config.toml
model = "image classifier"
dataset = "Sentinel-2 satellite tiles (TerraMesh)"
train_examples = 72500
image_size = 24
crop_scale_min = 0.5
horizontal_flip = true
translate = 0.12
rotation_deg = 5
targets = ["main land cover"]
num_classes = 9
arch = "resnet"
norm = "groupnorm"
hidden_act = "prelu"
weight_standardization = false
drop_path = 0.1
depths = [4, 4, 4]
kernel_size = 3
stem = "single"
avg_pool_shortcut = true
widths = [64, 112, 192]
label_smoothing = 0.1
loss = "cross_entropy"
init = "kaiming_normal"
residual_init = "scaled_by_depth"
optimizer = "soap"
beta2 = 0.99
learning_rate = 0.0016
beta1 = 0.95
shampoo_beta = 0.95
eps = 1e-08
precondition_frequency = 25
max_precond_dim = 1024
merge_dims = false
one_sided = false
adamw_lr_other_params = 0.0022
max_steps = 10500
batch_size = 256
epochs = 37.1
lr_schedule = "step"
warmup_steps = 520
weight_decay = 0.1
adamw_weight_decay_other_params = 0.01
Rows from block 7 of a small image classifier, named by matrix and row number. Rows with one number belong to one channel. Each number is 128 + 24 x the weight over its row's rms, rounded and kept within 0 to 255. All counts start at 0.
After each channel's rows are labels from the 100 images, of 14848, where the channel reaches its highest value: "strongest on" is what is common among them. Only what is clearly more common there than usual is listed. The data: Sentinel-2 satellite tiles (TerraMesh). In brackets: how many of the 100.
# convs0: first 3x3 conv (model.blocks.7.convs.0.weight, 112x112x3x3, each kernel summed), inputs 0-111
# convs1: second 3x3 conv (model.blocks.7.convs.1.weight, 112x112x3x3, transposed, each kernel summed), outputs 0-111

convs0.101 [144  88 122 151 111 127 143 113 123 120 119 137  83  81 147 136 171 118 172 165 137 124 113 140 115 127  99 136 158 168  60 125 156 131 126 121 128 128 159 134 111 133 106 113 113 116 144 106 112 125 159 165 126 124 107 165 136  82  95 137 154 125 146 142 133 116 156 134 143 139  98 154  80 166 100 117 126 119  91 129 145 106 128 120 108  98  85 135 117 157  89 162 179 129  98 179 158 130 120 141 150 120 164 120 116 128 127  97  91 122 113 158]
convs1.101 [112 110 107 125 161 152 152 131 115 192 115 111 142 121 135 123 145 124 104 127 101 148 128  81  69 125  95 112 146 129 160 133 142 111 155 155  82 143 187 124 154  98 116 115 142 111 143 147 113 123 133 127 102 149 187 141 201 162 144 131 109 120 162 156 123 100 138 103 108 128 183 136 127 177 148 136 132 138 130 146 122 151 123  76 115 123 116 133 121 176 121 113  82 115 136 135 128  84 147 146 140 140 131 137  97 131 128 126 132 127 135 126]
strongest on: clouds (69); main land cover: trees (49)

convs0.73 [ 79 112 158 114 136 129 155 158  99 114 172 136 130 118 120 152  94  83 122 152 128  91 126 157 135  91 142 147 153 175 107 145 193  99 102 132 132 122 108 137 124 118 128 134 111 171 126 120 152  86 168 140 143 112 110 108 115 151 116 142 151 136 135 132  92 130 134  86 134 134 144  83 127 143 133 105 106 153 146 121 148 171 169 106 149 138 140 164 146  99 132 130 141 120 115 143 165  80 144 107 122  67 121 121 132 123 111 143 128  77 109 150]
convs1.73 [129 148  92  98  73 113 145 102  85 144 171 111 115 115 152 110 147 135 122  83 107 151 147 135 160 116 146 164 162  93 128  93 120 142 134  89 144  75 104 133 115  78 130 136 128 113 118 120 104 100 125 119 128 147 101 126 116 118  89 137 112 139 149 108 145 157 147 169 110  91 170 100 160 110 120 160 112 141 143 122 107 132  99  96 105  94 114 132 119 136 127 136 163  92 160 161 152 127 123 106  64 113 119 134 147 108 124 107 158 135 145 140]
strongest on: main land cover: water (40); clouds (34)

convs0.46 [ 94 153 124 117 126 103 157 129 160 102 157 155 146 110 141 194 120 153 118  79 141  89 145 164 134 162 148 106 116 122 136 118 108 124 146 148 140 161 129 165  69 140 139 124 131 154 123 103 118 138 110 124 117  80 106 148 137  84 139 146 155 149 101  96 116 115 136 142 140 112 114 124 109 147 133 126 136 108 122 139 131  87 124 124 163  90 123 129 120 172  98 155 126 145  91 154 100 118 162 171  83 145 119  91 142 125  95 180 137 130  97 128]
convs1.46 [133 137 157 125 132 132 107 101  84 120  97  91 109 117 114 111 150 146 114  95 137 126 113  79  83 147  87 119 108 135 160 106  73 131  84  83 131 145 139  93  94 146 142 167 142 162 140 152 174 137 104 152 109 146 125 112 144 125  91 144  84 129 120 138 150 143 115  98 108 116 161 113 138 136 163 137 126 113 143 122 110 166 119 123 135 140 119 130 120 137 150 104  85 111 151  91 103  67  99 104 130 112 112 146 101 109 121 149 116 147 128 175]
strongest on: water (65); main land cover: water (31)

convs0.78 [161 168 114 124 170 115 121 127 150 110 120 132 108  94 118 116 127  86 143 118 116 103 106 140 116 140  96 151  99 127 121 121 156 137 117 117 141 127  99 159  88 150 109 129 132 125  79 180 110 143 156 121 145 118  77 142 122 112 141 150 168 101 139 131  99 106 165 174 152 119 165  92 144 125 108 126 108 155 155 132 128 191 122 105 109 121 113 111 138 104 102 167 105 112  99 134 149  86 155 180 125 105 143  70 135 151 134 151 130 118 114 137]
convs1.78 [123 116 134 126 148 143 135 119 114 173 129 104 121 125  62 147 101 127 114 137 111 130 135 135 131 128 134 137 151 141 149 146 127 178  68 104 103 116  93  93 109 124  92 119 157  82 117 144 160  68 147 130 115 111 142 133 129  92 142 120 150 143 135 162 108 101 158 117 115 125 159 131  89  77 141 129 147 116 113 131  89 112 112  79 157 144 123 176 134 138 146 120 127 129 143 129 164 152 115 109  57 109 124 111 136 159 153 150  99 132 130  99]
strongest on: main land cover: water (52); clouds (35)

convs0.89 [184 114 121 130  90 129 138 151 168 151 132 122 123 149 124  99  83 142 141 119  98 106 138 111 150 171 116 141 152 125 131 150 120 137 100 126 155 111 134  98 151 149 136 109 139 139 157 157 126  74  59 123 148 109 142 141 125 163  91 155 109 152 136 117 147 163 159 149 101 121  97 149 155 141  93 121 104 117 135 127 138 189 145  99 124  96 113 113  97  93 131 121 100  88 113 159 138 164 138 169 125 114 125 122 129 125 135  98 117 184 123 132]
convs1.89 [128 159 153  95 139 123 111 126 153 144 140 127 133 105 108 118  97 128 119 125 121 129  96 117 118 103 138 147 104 146 146 139 144  79 130 132 101 150 127 115 111 144 102 125 132 123 135 146 131 152 151 128 157 140 170 120 124 144 172 128  98 165 158 127 135 122 123 166 116 121 174 117  78 171 112 191 134 109 164 133  88 102 140 136 133 153 134 108 160 136  98 114 171 119 170 174 129 128 169 130 120  90 112  79 141 110 103 116  95 113 186  85]
strongest on: main land cover: water (54)

convs0.97 [168 107  97 155 113 124 134 102 133 132 126 136 131 152 132 168 181 105 136 143 100 132 106 119 125 191 148 150  99  89 160 182 136 148 159 113 123 168 130 124 179 108 137  96 118 151 135 108 105 110 137 146 141 158 151 150 166 124 107 156  99  99 122 113 151 137 106 137 151 145 100 122 136 116 140 118  97  84 121 129 108 132 148 127  89 143 100  98  91 178 176 148 148 146 147 145  91 138 131 107 121 143  99 118 143 149 134 124 172 130 149 109]
convs1.97 [101  98  91 149 106 104 127 143  85 151 139 112 204 186 152  97 119 128 100 142 112 147 113 119 117 154 120 131 141 130 142  99 108 104 130  71 112 138 165 128 152 103 141 164 129 125 122 100 141 131 118 130 153 105 131 128 151 101 116 151 144 115  95  86  87 107 131 135 109 112 133 149 157 168 156  85 125 145 149 114 104  77 158 147 104 159 160 145 126 106 135 164 134  95 130 115 123 145 139 113 120 161 128 128 142 117 162 149 168 102 137 108]
strongest on: crops (72); built area (65); main land cover: crops (52)

convs0.96 [146 133 115 133 145 169 152  92 181 104 143 141 154 103 146 160 118 160 145 122 122 130 108 131 140 110 164  88 143 112 150 144 149 109  81 143 205  78 149 133 119 101 127 101 149 130 116 109 105 113 107 130 111  86 186 142  78 172 176  86 111 110 158  94 175 151 137 152 117 143 113 133 131 124 104 119 102 123 135 141 154 137 119 123 135 148 143 113 108 132 159 116 141 136 118 118 163 130 148 147 119 140 143 110 143 133 145 155 117 112 145 104]
convs1.96 [140  88 136 104 151 121 121 113 119 101  82 142 121 116 144 142 125 126  76 145 138 112 119 127 115 180 117  98 123 157 171  83 132  85  86 151 101 118 196 105 148 143 126 106  92  95 166 120 113 159 155 128  93 116 134 171  98 108 184 127 107  92 142 104 138 119 135 128 137 144 101 120 109 146 118 122 106 109 147 126 166  97 117 137 107  90 130 124 138 104 133 101 121 125 103 122 118 156 146 130 156 144 102 123 170 120 136 132  80 147 146 135]
strongest on: snow or ice (47); main land cover: snow or ice (37)

convs0.40 [162 126 148 127 123  95 163 137 118 108  94 121 110 119 105 161 154 123 119 135 106 185 149 133 130 111 140 151 172 148 120 100 108 135 104 108 142 110 147 157 109 113 146 122  85 128  95 117 138 151  83 156 125 134 118 101 104 107 154  86 135 103 159 100  99 134 140  94 117 110 117 165 158 140 160  92 138  66 123 107 137 140 112 135 130 156 133 139 129 145 150 118 160  70 102 116 124 146 160 124 146 165 131 115 154 129 126 120 147 107 182 185]
convs1.40 [164 114 153  94 156 140  93 124  77  89 113 133 134 143 136 102 120 107 124  95 133 113 104 110 151 156 138 129 121 139 107  99 125  86 128 161 135 107 146 136 114  93 132  98 154 121 116 111 165 199 119 114 119 157 152 122 142 115 100 150 167 135 125 128 131 104 130 129 100 150 160  97 148 141 107 126 123 119 128 128 115 110 168  65 129 113 151 166 177 148 164 130  73  94 128 143 142 128 107 123 134 172 113 125 141 144 133 117 176 139 104  90]
strongest on: snow or ice (57); main land cover: snow or ice (51)

convs0.86 [138  57 112 150 135 123 189 156 139 136 110 162 133 109 111  94 148 116 131 129 195  89 125 146 147 104 139  95  91 142 126 131 119 121  95 148 108 153 138 103  93 132 106 112  84 101 130 137 161 127 112 172 151 115 151 146 157 100 165 104 138 130 132 135 146 159  89 110 170 152 144 118 122 134 132 109  96 140 125 150 109 122 121 119  87 140  99 141  95 130 129 123 124 153 136 153 125 136 149 139 107 147 135 109  80 117 105 164 173 100 109 121]
convs1.86 [118 102 102 134 127  81 153 167 169 112 120 118 130 112 140 139 122 140 143 109 129 107 118 103 189 128 122 114 109 141 106 115  95 129 146 119 162 106  70 152  90  94 134 124  99 124 135 162 130 110 119 165 136 143 137 124 118 123 124  93 144 115 139 134 133 146 147 102 156 134 103 130 153 109 168 139 155 149 126 101 119  95  86  66 143  57 112  68 116 150 142 121 121 107 116 128 120 109 128 152 116 165 133 120  96 125 103 115 175 114  93 118]
strongest on: snow or ice (42)

convs0.20 [130 142 115 109 131  99 118 131 132 132  99 148 113 103 108 176 122 141 161 119 183  80 142 110  93 113 106 108 131 140 116 119 122 166 156 162 139 131 104 150 126 145 129 105 125 102  88 146 131 129 132  87 149 124 128 107 146 113 167 110  99  75 119 167 150 134 147 102 120  95 135 169 144 133 111 171 132  95 162 109  99 121  90 135 181 109 154 120 158 125 111 131  90  80 111 132 159 155  90 133 105  78 137 160 129 129 103 131 110 124 151 125]
convs1.20 [160 121 125  98 109 143 136 111 145 174 123 157  94  96 112 123  86 128 177 129 121 145 135 173 153 139 103 154 111 129 127  95 136  85 105 147  99 150 142 139 131 182 158 146 104 101 112 106 136  88 161  97 161 149 110 141 128 161 148 121 149 191 114 134 114 119 141 138  91 117 159  91 119 119 150 109 106 106 134 133 142 131 122 127 155 131 175 130 157 142 179 120 163 150  63 132 114 165 160 133 155 126 130 126 117 112 122 127 129 130 109 133]
strongest on: main land cover: trees (45)

convs0.87 [137  98 124 166 116 121 192 146  69 154 114 129 161 140 134  95 130 140 147 163 139 179 122 124 108 111 138 139 155 128 136 134  95 121 161 122 131 102 128  89 123 153 107 134  89 116 121 135 139 160 141 162 120 106 144 114 141 130 116 114 130 100  90 126 151 125 110 138 161 125 138 104 115 167 145 119 130 103 143 144  81 155 174 134 152 134 126 145 125 143 133  73 112  76  99 139  96  88  76 110 188 132  89 140 127 119 131 147 132 137 124 111]
convs1.87 [ 96 137 134  90 138 129 132 143 101 147 121  97 132 106 116 148 149 120 129 148 142 155 144 152 115 105 171 129 108 141 124 100 155 148 120 151 145 127  88 131 147 103 114 141 113  91 131 141 116 119 145 103 142 134 123 149 156 117 126 121  47 133 126 137 129 118 128 107 116 157 138 158 113 132 141 146  85 173  99 148 170 188 148 183  85 131 134 110  78  78 138 124 123 167 114 131 137 111 119 141 182  68 150 120 147 146 147 135 132 119 105 119]
strongest on: built area (66)

convs0.59 [107 162 130 134 114 128 126 163 132 110 104 108 125 128 117 100 110 141 155 137 140  96 144 116 160 168 159 173 115 103 109  77 115 107 136 120 105 136 108 165 127 105 162 100  57 123 104 106 133 136 146 140 116 157 174 115 102 127 132 128  95 108 118 147 109 130 122 121 138 144 146 105 160  97  75 150 108 101 134 122 171 114 140 129 121 140 142 163 148 102 169 131 124 104 109  94 171 104  94 137 128 124  88 134 146 169 150 143 131 133 147  70]
convs1.59 [110 147 131 139 101 130 106 130 147 136 116 148 130 128 114 113 117 118 128  84 115  57 113 114 124 100  98 160 121  95 136  87 113 115 109 145 133 108 105 132 128 101 109 136 182 134 135 128 154 151 137 151 134 140 159 100  99 133 169 172  70 138 156 107 143 155 118 144  93 163 136 101 138 110  91 134 119  98 143  98 106 118 115  91 145 157 149 129 150 131 130 157 146 117 117 138 170 139  97 100  94  63  97 140 121 123 160  83 119 149 146 144]
strongest on: main land cover: trees (45); clouds (34)

convs0.28 [141  97 130  96 102 134 122 149  92 100 124  81 139 120 110  65 130 154 158 112 131 156 141 104 114 136 157 126  74 149 120 142 119 117 177 154 174 125 119 109 151 114 127  82 140  87 188 138 121 134 172 123 104 129  97 123 116 127 120 113 119 136 130 125 143 146 140  97 172 141 145 124 105 179 122 108 164 139  96 134 133 124 176 153 100 131 142 156 100 153 133 106 153  93 106 114 139 137 151 104 116  85 116 110 111 127 119 177 126 131 121 129]
convs1.28 [ 73 161 123 118 112 169 139 123 158 110 138 113 130 118 164 145 132 134 132 140 144 117 189 122 147  72 116 131 124 125 145 152 139 148 139 157  97 141 112 132 141 146 126 152  80  93 151 138  92 120 167 121 118 104 156 120 144 144 129 137  93 150 102 181 148 136 120  89  99 172  90 114 111 119 152 134 128 129  95 145 136 111  93 172 102 176 158 126 131 117 100 145 147 146 139 151 138 124 124  82 109 110 169 154 117 111 114 117 129  96  85 137]
strongest on: main land cover: trees (43)

convs0.53 [141  89 102 100 144 131 172  85 119 108 194 121 131 105  93 145 166 119 114 111 128  95  83 114 129 103 141 118 147 174 112 108 140 125 116 120 139  99 157 116 135 100  67  87 125 115 113 127  96 164 115 129 168 116 119 139 121 160 150 116 139 134 103 125 130 117 133 122  92 100 128 170 152 196 139 109 110 121 166 127 146 110 153 123 119  98 135 142 123 128 114 167 105 143 104 137 109 103 151 155  80 128 156 126 164 102 110 123 139 138 138 132]
convs1.53 [101 138 138 138  86 108 108 106 125 114 105 168  95  99 149 147  88 154 124 131  90 111 129 130 133 127  93 161 118  83 152  66 157 123 134 134 124 127 129 128 117  92 156 117 147 128 132 130 145 112 131 121 145 137 136 141  90 127 133 113  83 159 124 101  92 115 129 112 102 101 107 170 164 115 134 180 119 128 158 166 139 110 151  93 127 123 122 140 156 106 121 178 140 148 154 182 125 111 115 145 131 139 122 138 136 158 160 199 114 117 137 165]
strongest on: main land cover: trees (42)

convs0.4 [155 132 167 118  94 139 140  69 114  94 112 144 108 103 146 107 153 140 107  91 154 114 162 136 118 100 166 119 181 123 105 115 137 143 101 167 118 166 151 131 124  98 140 142 143  87 158 125 121 119 131 123 128  99 121 177 156 136 125 160 132  88 144 179 128 141 119 149 141 122 130  90 112 158 155 157  71 147 133 161 147  93 126 141 131  96 125 156 106 147  82 121 135 121  89 135 106 131 169 129  93 132 119 129 121 125 103 127 103 105 105 104]
convs1.4 [136 107 160  99  81 132 138 130 127 142  88  95 114 121 112 106  90 132 111 146 136 103 119  92 134 105 105 106 133 140 163 151 113 105 141  78 123 109 151  75  70 178 129  89 133 106 147 107  90 137 122 122 121 113 102 150 145 121 119 130 163 125 135 125 118  38 119 129 126 130 142 106 126 162 132 101 137 136 130 141 137 132 112 187 102  90 146 151 108 145 138 100 109 123 124 105 129 152 157 120 125 118  88 114 124 116 127 141 135 138 161 178]
strongest on: snow or ice (48); main land cover: snow or ice (36); main land cover: water (34)

convs0.32 [139  87 111 155 113 150 124 111 119 170 115 146  89 130 114 103 120 135 141 179 118 118 125 118 153 119  97 131 146 143  90  95 155 114 122 100 147  94 106  91 146 133  91 122 162 135 139 144 122 100 117  78 149 154 159 105 124  88 135 126 101 114 123  92 112 139 173 190 117 129 103 133  97 154 151 115 155 113 144 124 135 175 132 190 128 161 148  70 143 165 128 106 143 128 118 158 137 138 123 132 131 102 149 125 132 163 131 129 133  85 129 136]
convs1.32 [127 108 101 177 127 142 127  99 115 110 124 149 146  87 108 139 119 113 130 129 118 134 124  79 110 163  89 105 139 135 100 114 169 133  92 150 130 105 135 121 177 120 148 126 121 171 137 127 143 142 105 112 114 147 108 136 163 169 110 159 113 140 148  93 151 115 152 134 167 153 135 135 144 105 117 143 167 131  73 129 159  93 121 127 181 123 135 116 108 156 122  99  93 157 174 173 155 181  96 112 137 134 137  92 125 126 142 113 116  99 136 159]
strongest on: crops (64); main land cover: crops (46)

convs0.100 [117  70 123  64 144 108 106 142 111 118 108 144 122 126 125 144 182 140 122 128 155 122 113 124  98 153 137 105 147  75 133 135 159  96 133 118 130 157 130 148 154 122 138 137 148 140 124 147 144 132 143 108 121 131 113 161 156 139 142 167 135 135  92 131 151 159 114 117 135 113 143 140  92 142 131 144  83 105 149 110 108 180 109 150  97 113  80  77 113 149 120 125 139 150 131  99  94 122 111 102 141 123 116 117 109 141  95 140  78 152 158 200]
convs1.100 [ 82 156 167 118 148 145 132 144 135 105 206 142 122 122 143  95 151 165 126 100 156 155 107 144 119 150 122 109 117 157 105 121 102 124 119 120 149 128 107 121  99 105  99 147 141 116 130 149  86 122  95  84 149 111 135 138 190  95 150 114 137 133 157 110 115 121 110 153 142  79 138 132  99 152 143 142 161 114 123 121  92 121 137 109 113 130 173 102 184 111 143 104 134 141 133 107 163 160  87 114 139 121  97 123 143 121  98 104 115 137  93 155]
strongest on: main land cover: water (40)

convs0.77 [140 103 123 158 143  79 123 150 101 182  69 109 161 130  88 165 125  99 127 122 130 147 143 116 144 187  53 104 126 134  92 124 112 139 139 127  95 116  93 137 142 117 116 108 134 140 111 120 110 127 174 114  88 106 130  87 149 149 131 134 102 146  95 131 156 159 122 116 133 141 162 197 116 124 148 106 121 141 103 120 127 145 124 102 139 154 136 108 126 138 133 120 167 122 121 152 123 118 143 133 122 155 146 117 134 111  85 175 123 143 140 104]
convs1.77 [119 137  93 121 153 163 107 120 158 149  97 124  95  70 129 127 126 159  88 170 113 147 134 126 161 119 101 153 130 151  87 163 134 125 124  97 127 144 127 119 128 135  92 120 169 150 101 141  98 162 136 130 127 142 146 110  89  79 138  83  97 143 133 115 125 120 141  83 105 119  76 137 176 138 157 120 119 107 147 123 132  99 164 144 119 103 163 150 129 128 128 135 129 182 144 153 134 108 117 120 101  98 116 129 170 124 109 106  89 162 130 146]
strongest on: main land cover: trees (46); clouds (45); main land cover: water (38)

convs0.69 [112  92 121 148 167 124 113 110 167 117 143 125 142  98  79 131 154 151 151 136 109 158 112 129 100 103 119 121 122 124 145 131 130  99 152 110 111 100 168 138 130  81 100 138  92 145 161 107 118 108 141 141 113 162 181 124  98  75 129 153 135 145 133 125  77 103 120 127 142 159 126 131  92 161 152 184 126 117 104 139 139 128 135 119 112 167 159 114 123 166  98 141 187 185 144 112 150 107 122 135 135 150 154 148  90 127 127 111 118 130 128 148]
convs1.69 [126 127 171 100  89 126 114  90 137 127 136 144  97 140 147 166 136 113 124 104 132 112 112 157 146 120 137 120 147 150 127  76 158 129 112  89 125  87 142  91 151 139 113  91 126 102 174 134 138 122 118 104 123 101 116 124 160  92 117 190 153 173 163  91 138 140 157 150 131  92 135  83 120 143 132 192 139 101 119 137 119 131 119 118 100 146 110 167 164 146 149 161 105 115 114 118 130 106 142 129 151  99 120 166 115 126 121 134  85 150 144 153]
strongest on: snow or ice (46); main land cover: snow or ice (42); main land cover: water (30)

convs0.67 [107 170 132  85 181 126 114 185 102 131  83 165 129 157 140 117 138 166 132 110 100 125 177 132  72 154  91 128 116 160 132 139 149 174 121 147 100 137 129 137 131 155 105 136 145 156 108 123 126 172 139  99 108 108 121 156 139 122 133 161  83  97 135 123 129 147 121 178  77 132 121 141 126 124 139 150 127  98  90  78 151 103 113 144 155 135 114 117 113 145 143 102 132 132 130 148 108 100 138  96 139 115 117 117 129  96 149  95 146 109 131 120]
convs1.67 [123 145 112 123 112 177 129 102 123 117 112 119 161 154 106  73 129 141 117 131 140  93 151 153 137 136  73 124 104 170 188 155 148 123 180 144 162 174 141 137  99 121 151 161 122 151 143 157 159 155 100 109 125  95 153 128  96 152  97 121 151 120 127 153 123 139 163 112 114 101 118 123 127 114 153 116 145 143 102 117 148  93 163 128 143 115 118 128 130 131 144 143 109 144  83  93 111 142  93 136  91 139 149 127 189 130 144 151 129 168 138 143]
strongest on: built area (62)

convs0.104 [127 124  93 115 141 147 105 170  79 119 123 126 141 115 106 126 124 122 114 162 155 120 140 128 122 120 100 154 114 132 105 137 138  85 126 123 120 123 139 103 124 124 108 143 145 124 140 110 139  84 112 138  63 173 158 147 107 161 156 129 139 159  86  99 121 118 116 134  71 140 158 160 169 162 115 122 123 186  87  99 126 109 151 116 131 126 125 136 121  99 121 160  75 146 119 148 103 115 105 105 144 143 132 123  93 111  79 179 144 159 131 155]
convs1.104 [119 140 100 132 207  95  99 138 110 131 164 150 112 133  97 153  96 143 161  92 142 118 123 111 115 123 159 153  90 110 152 156 115 120  97 137 106 126 153  71 130  89 158 103 115 177 145  72 117 114 106 120 124 163 133  78 124 134  95 104 173 103 102 118 130 146 130 113 152 119 124 143 119 104 182 132  96 138 137 105 113 106 128 133 132 138 169 117 154 125 163 104 134 120 101 162  90 135 100 123 139 132 121 134 131 136 122 115 154 128 145 129]
strongest on: main land cover: trees (47); clouds (39)

convs0.43 [ 97 126 133 125 131 159 138 141 101 140 110 112 137 102 126  97 115 136 128 121  70 151 113 167 140 145  93 187 121 145 108 134  82  98 111 133 150  86 114 150 118 117 175 126 104 168 155 125 112 140  85 143 130 142 118 164  66 155 109 116 133 136 124 167 137 150 112 128 137  98 158 138 131  92 123  94 102 120 154 105  85 122 135 157 130  83 155 102 144 164 145 104 135  98 190 106 125  98 122 135 129 109 108 131 113 124 154 124 105 111 123 117]
convs1.43 [112 127 149 147 121 127 130 148 104 162 148 151 133 163 124 150 176 183 152 116 135 116 156 154 148 133 109 152 130  97 119  79 122 108  96  93 173 205 115 158 176  92 115 121 137 155 115 114 126 110 142 160 147 117  83 176 165 146 151  94 133 145 158 164 126 160 127 107 142 126 119 116 117 116 123 114 133 148 149 137 147 136 141 130 152 117 116 139  90 122  75 109 160 127 117 163 154 143 126 110 119 122 107 114 160 127 107 137 108 121  96 146]
strongest on: clouds (71); main land cover: trees (44)

convs0.55 [108 152 138 129 113 140 154  99 124 158 130 163 129 107 116 116  93  99 141 128 142 128 127 118 119 125 132 118  87 141 156 122 171 107 130 147 147 149 141  90 129 141 121 113 153 111  64 116 123 136 167 119 170 103 148 106 122 146 143 106 126 111 176 127  97 133 138 130 101 132 154 151 114 129 141 104  90 185 156 125 122  84 136 134 165 155 137 121 127  94  83 126 139 105 151  90 138 101 135 102 143 109 103 140 105 117 146 113 153 193 200 131]
convs1.55 [107 129 110 159 106  96  87 172 140 134 145 167 127 153 131 132  83 130 138 129 137 186 112 113 147  83 145 145 120 162 145 134 155 149 143 161 138 129 199 100 118 141 133  92  79 139 104  95 105 101 125 121 154 157 167 154 136 143 122 144 141 107 113 109 130 103 133 163 135 140 127 173 161 147 159 110 114 118 104 121 111 153 153 104 128 130 143  94 109 108  79 106 123 129 133 172 128 150 113 126 126 147 116 138 108 179  89 117 127 147 145 133]
strongest on: main land cover: rangeland (42)

convs0.76 [122 180 128 107  82 112 161 138 129  94 104 178 119 146 132 111 127 156 140 103 104  92 149 120 141 151 139 137 145 122  76 150 151 133  97 130 114 131 129 128 130 127 123 147 116  92 125 147 178 132 129  91 151  89 109 126 125 167 151 129 135 130 114  90 126 143 110  75 132 152 134 116 108 138 137 124 152 123 143 114 130 181 118 148 117 111 153 156 153 123 143 144  93 127 114 151  66 139 120 165 142  94  95 120 115 111 129 212 147 108 149 130]
convs1.76 [170 123 145 128  88 118 136 125 147 154 127 104 137 132 127 122 144 109 107 162 100 127 185 112 115 101 118 111 113  92 122  74 150 146 160 156 132 129  78 157 132 116 149 158 146 135 100 150 186 116 114 144 133 119  92 177 142 118 108 131 124 107 132 129 103 102 131 140  98 119  61  92 125 113  93 134 150 119 152 138 104 103 128 125 130 146 159 124 125 140 157 146 100 119 168 170 150 125 122  78 129 125 124 128  97 144 113 148 100  84 108 170]
strongest on: water (87); main land cover: water (63)

convs0.17 [130  86 124 135 107 138 126 106 112  91 141 120  96 173 122 187 129  93 145 143 127 172 122 111 176 129 133 127 131 103 122 100 105 102 118 141 146 129 124 133  96 142 112 137 114 147 152 138 109 116 155 139 146 124 128 122 162 160 102  95 108 210 116 112 116 105  95 100 127 164 134 120 146  69 145 121 144 130 170 102  98 111 140 161 135 125 152 117 138 140 111 124  92 114 151 101 125  80 191  94 110 106 108 148 125 107 114 110 132 145 134 138]
convs1.17 [151  87 129  77 145 118 145 115 119 105 131 159 122 121 165 135 118  97 135 157 143 115 144 103 130 121  98 118  90 157 115 123  79 102 121  70 117 125 137 155  97 144 134 158  99 151 114 129 134 120 128 131 170  58 139 144 157  95 148 121 131 116 129 105 130 102 104 140 115  81  99 112  97 148 162 111 148 151 183  90 140 152 106 172 149 147 111 115 135 147 114 158 121 106 127 115  96 145 143 155 114 133 152 108 115 144 166 116 131  87 101 119]
strongest on: crops (67); main land cover: crops (47)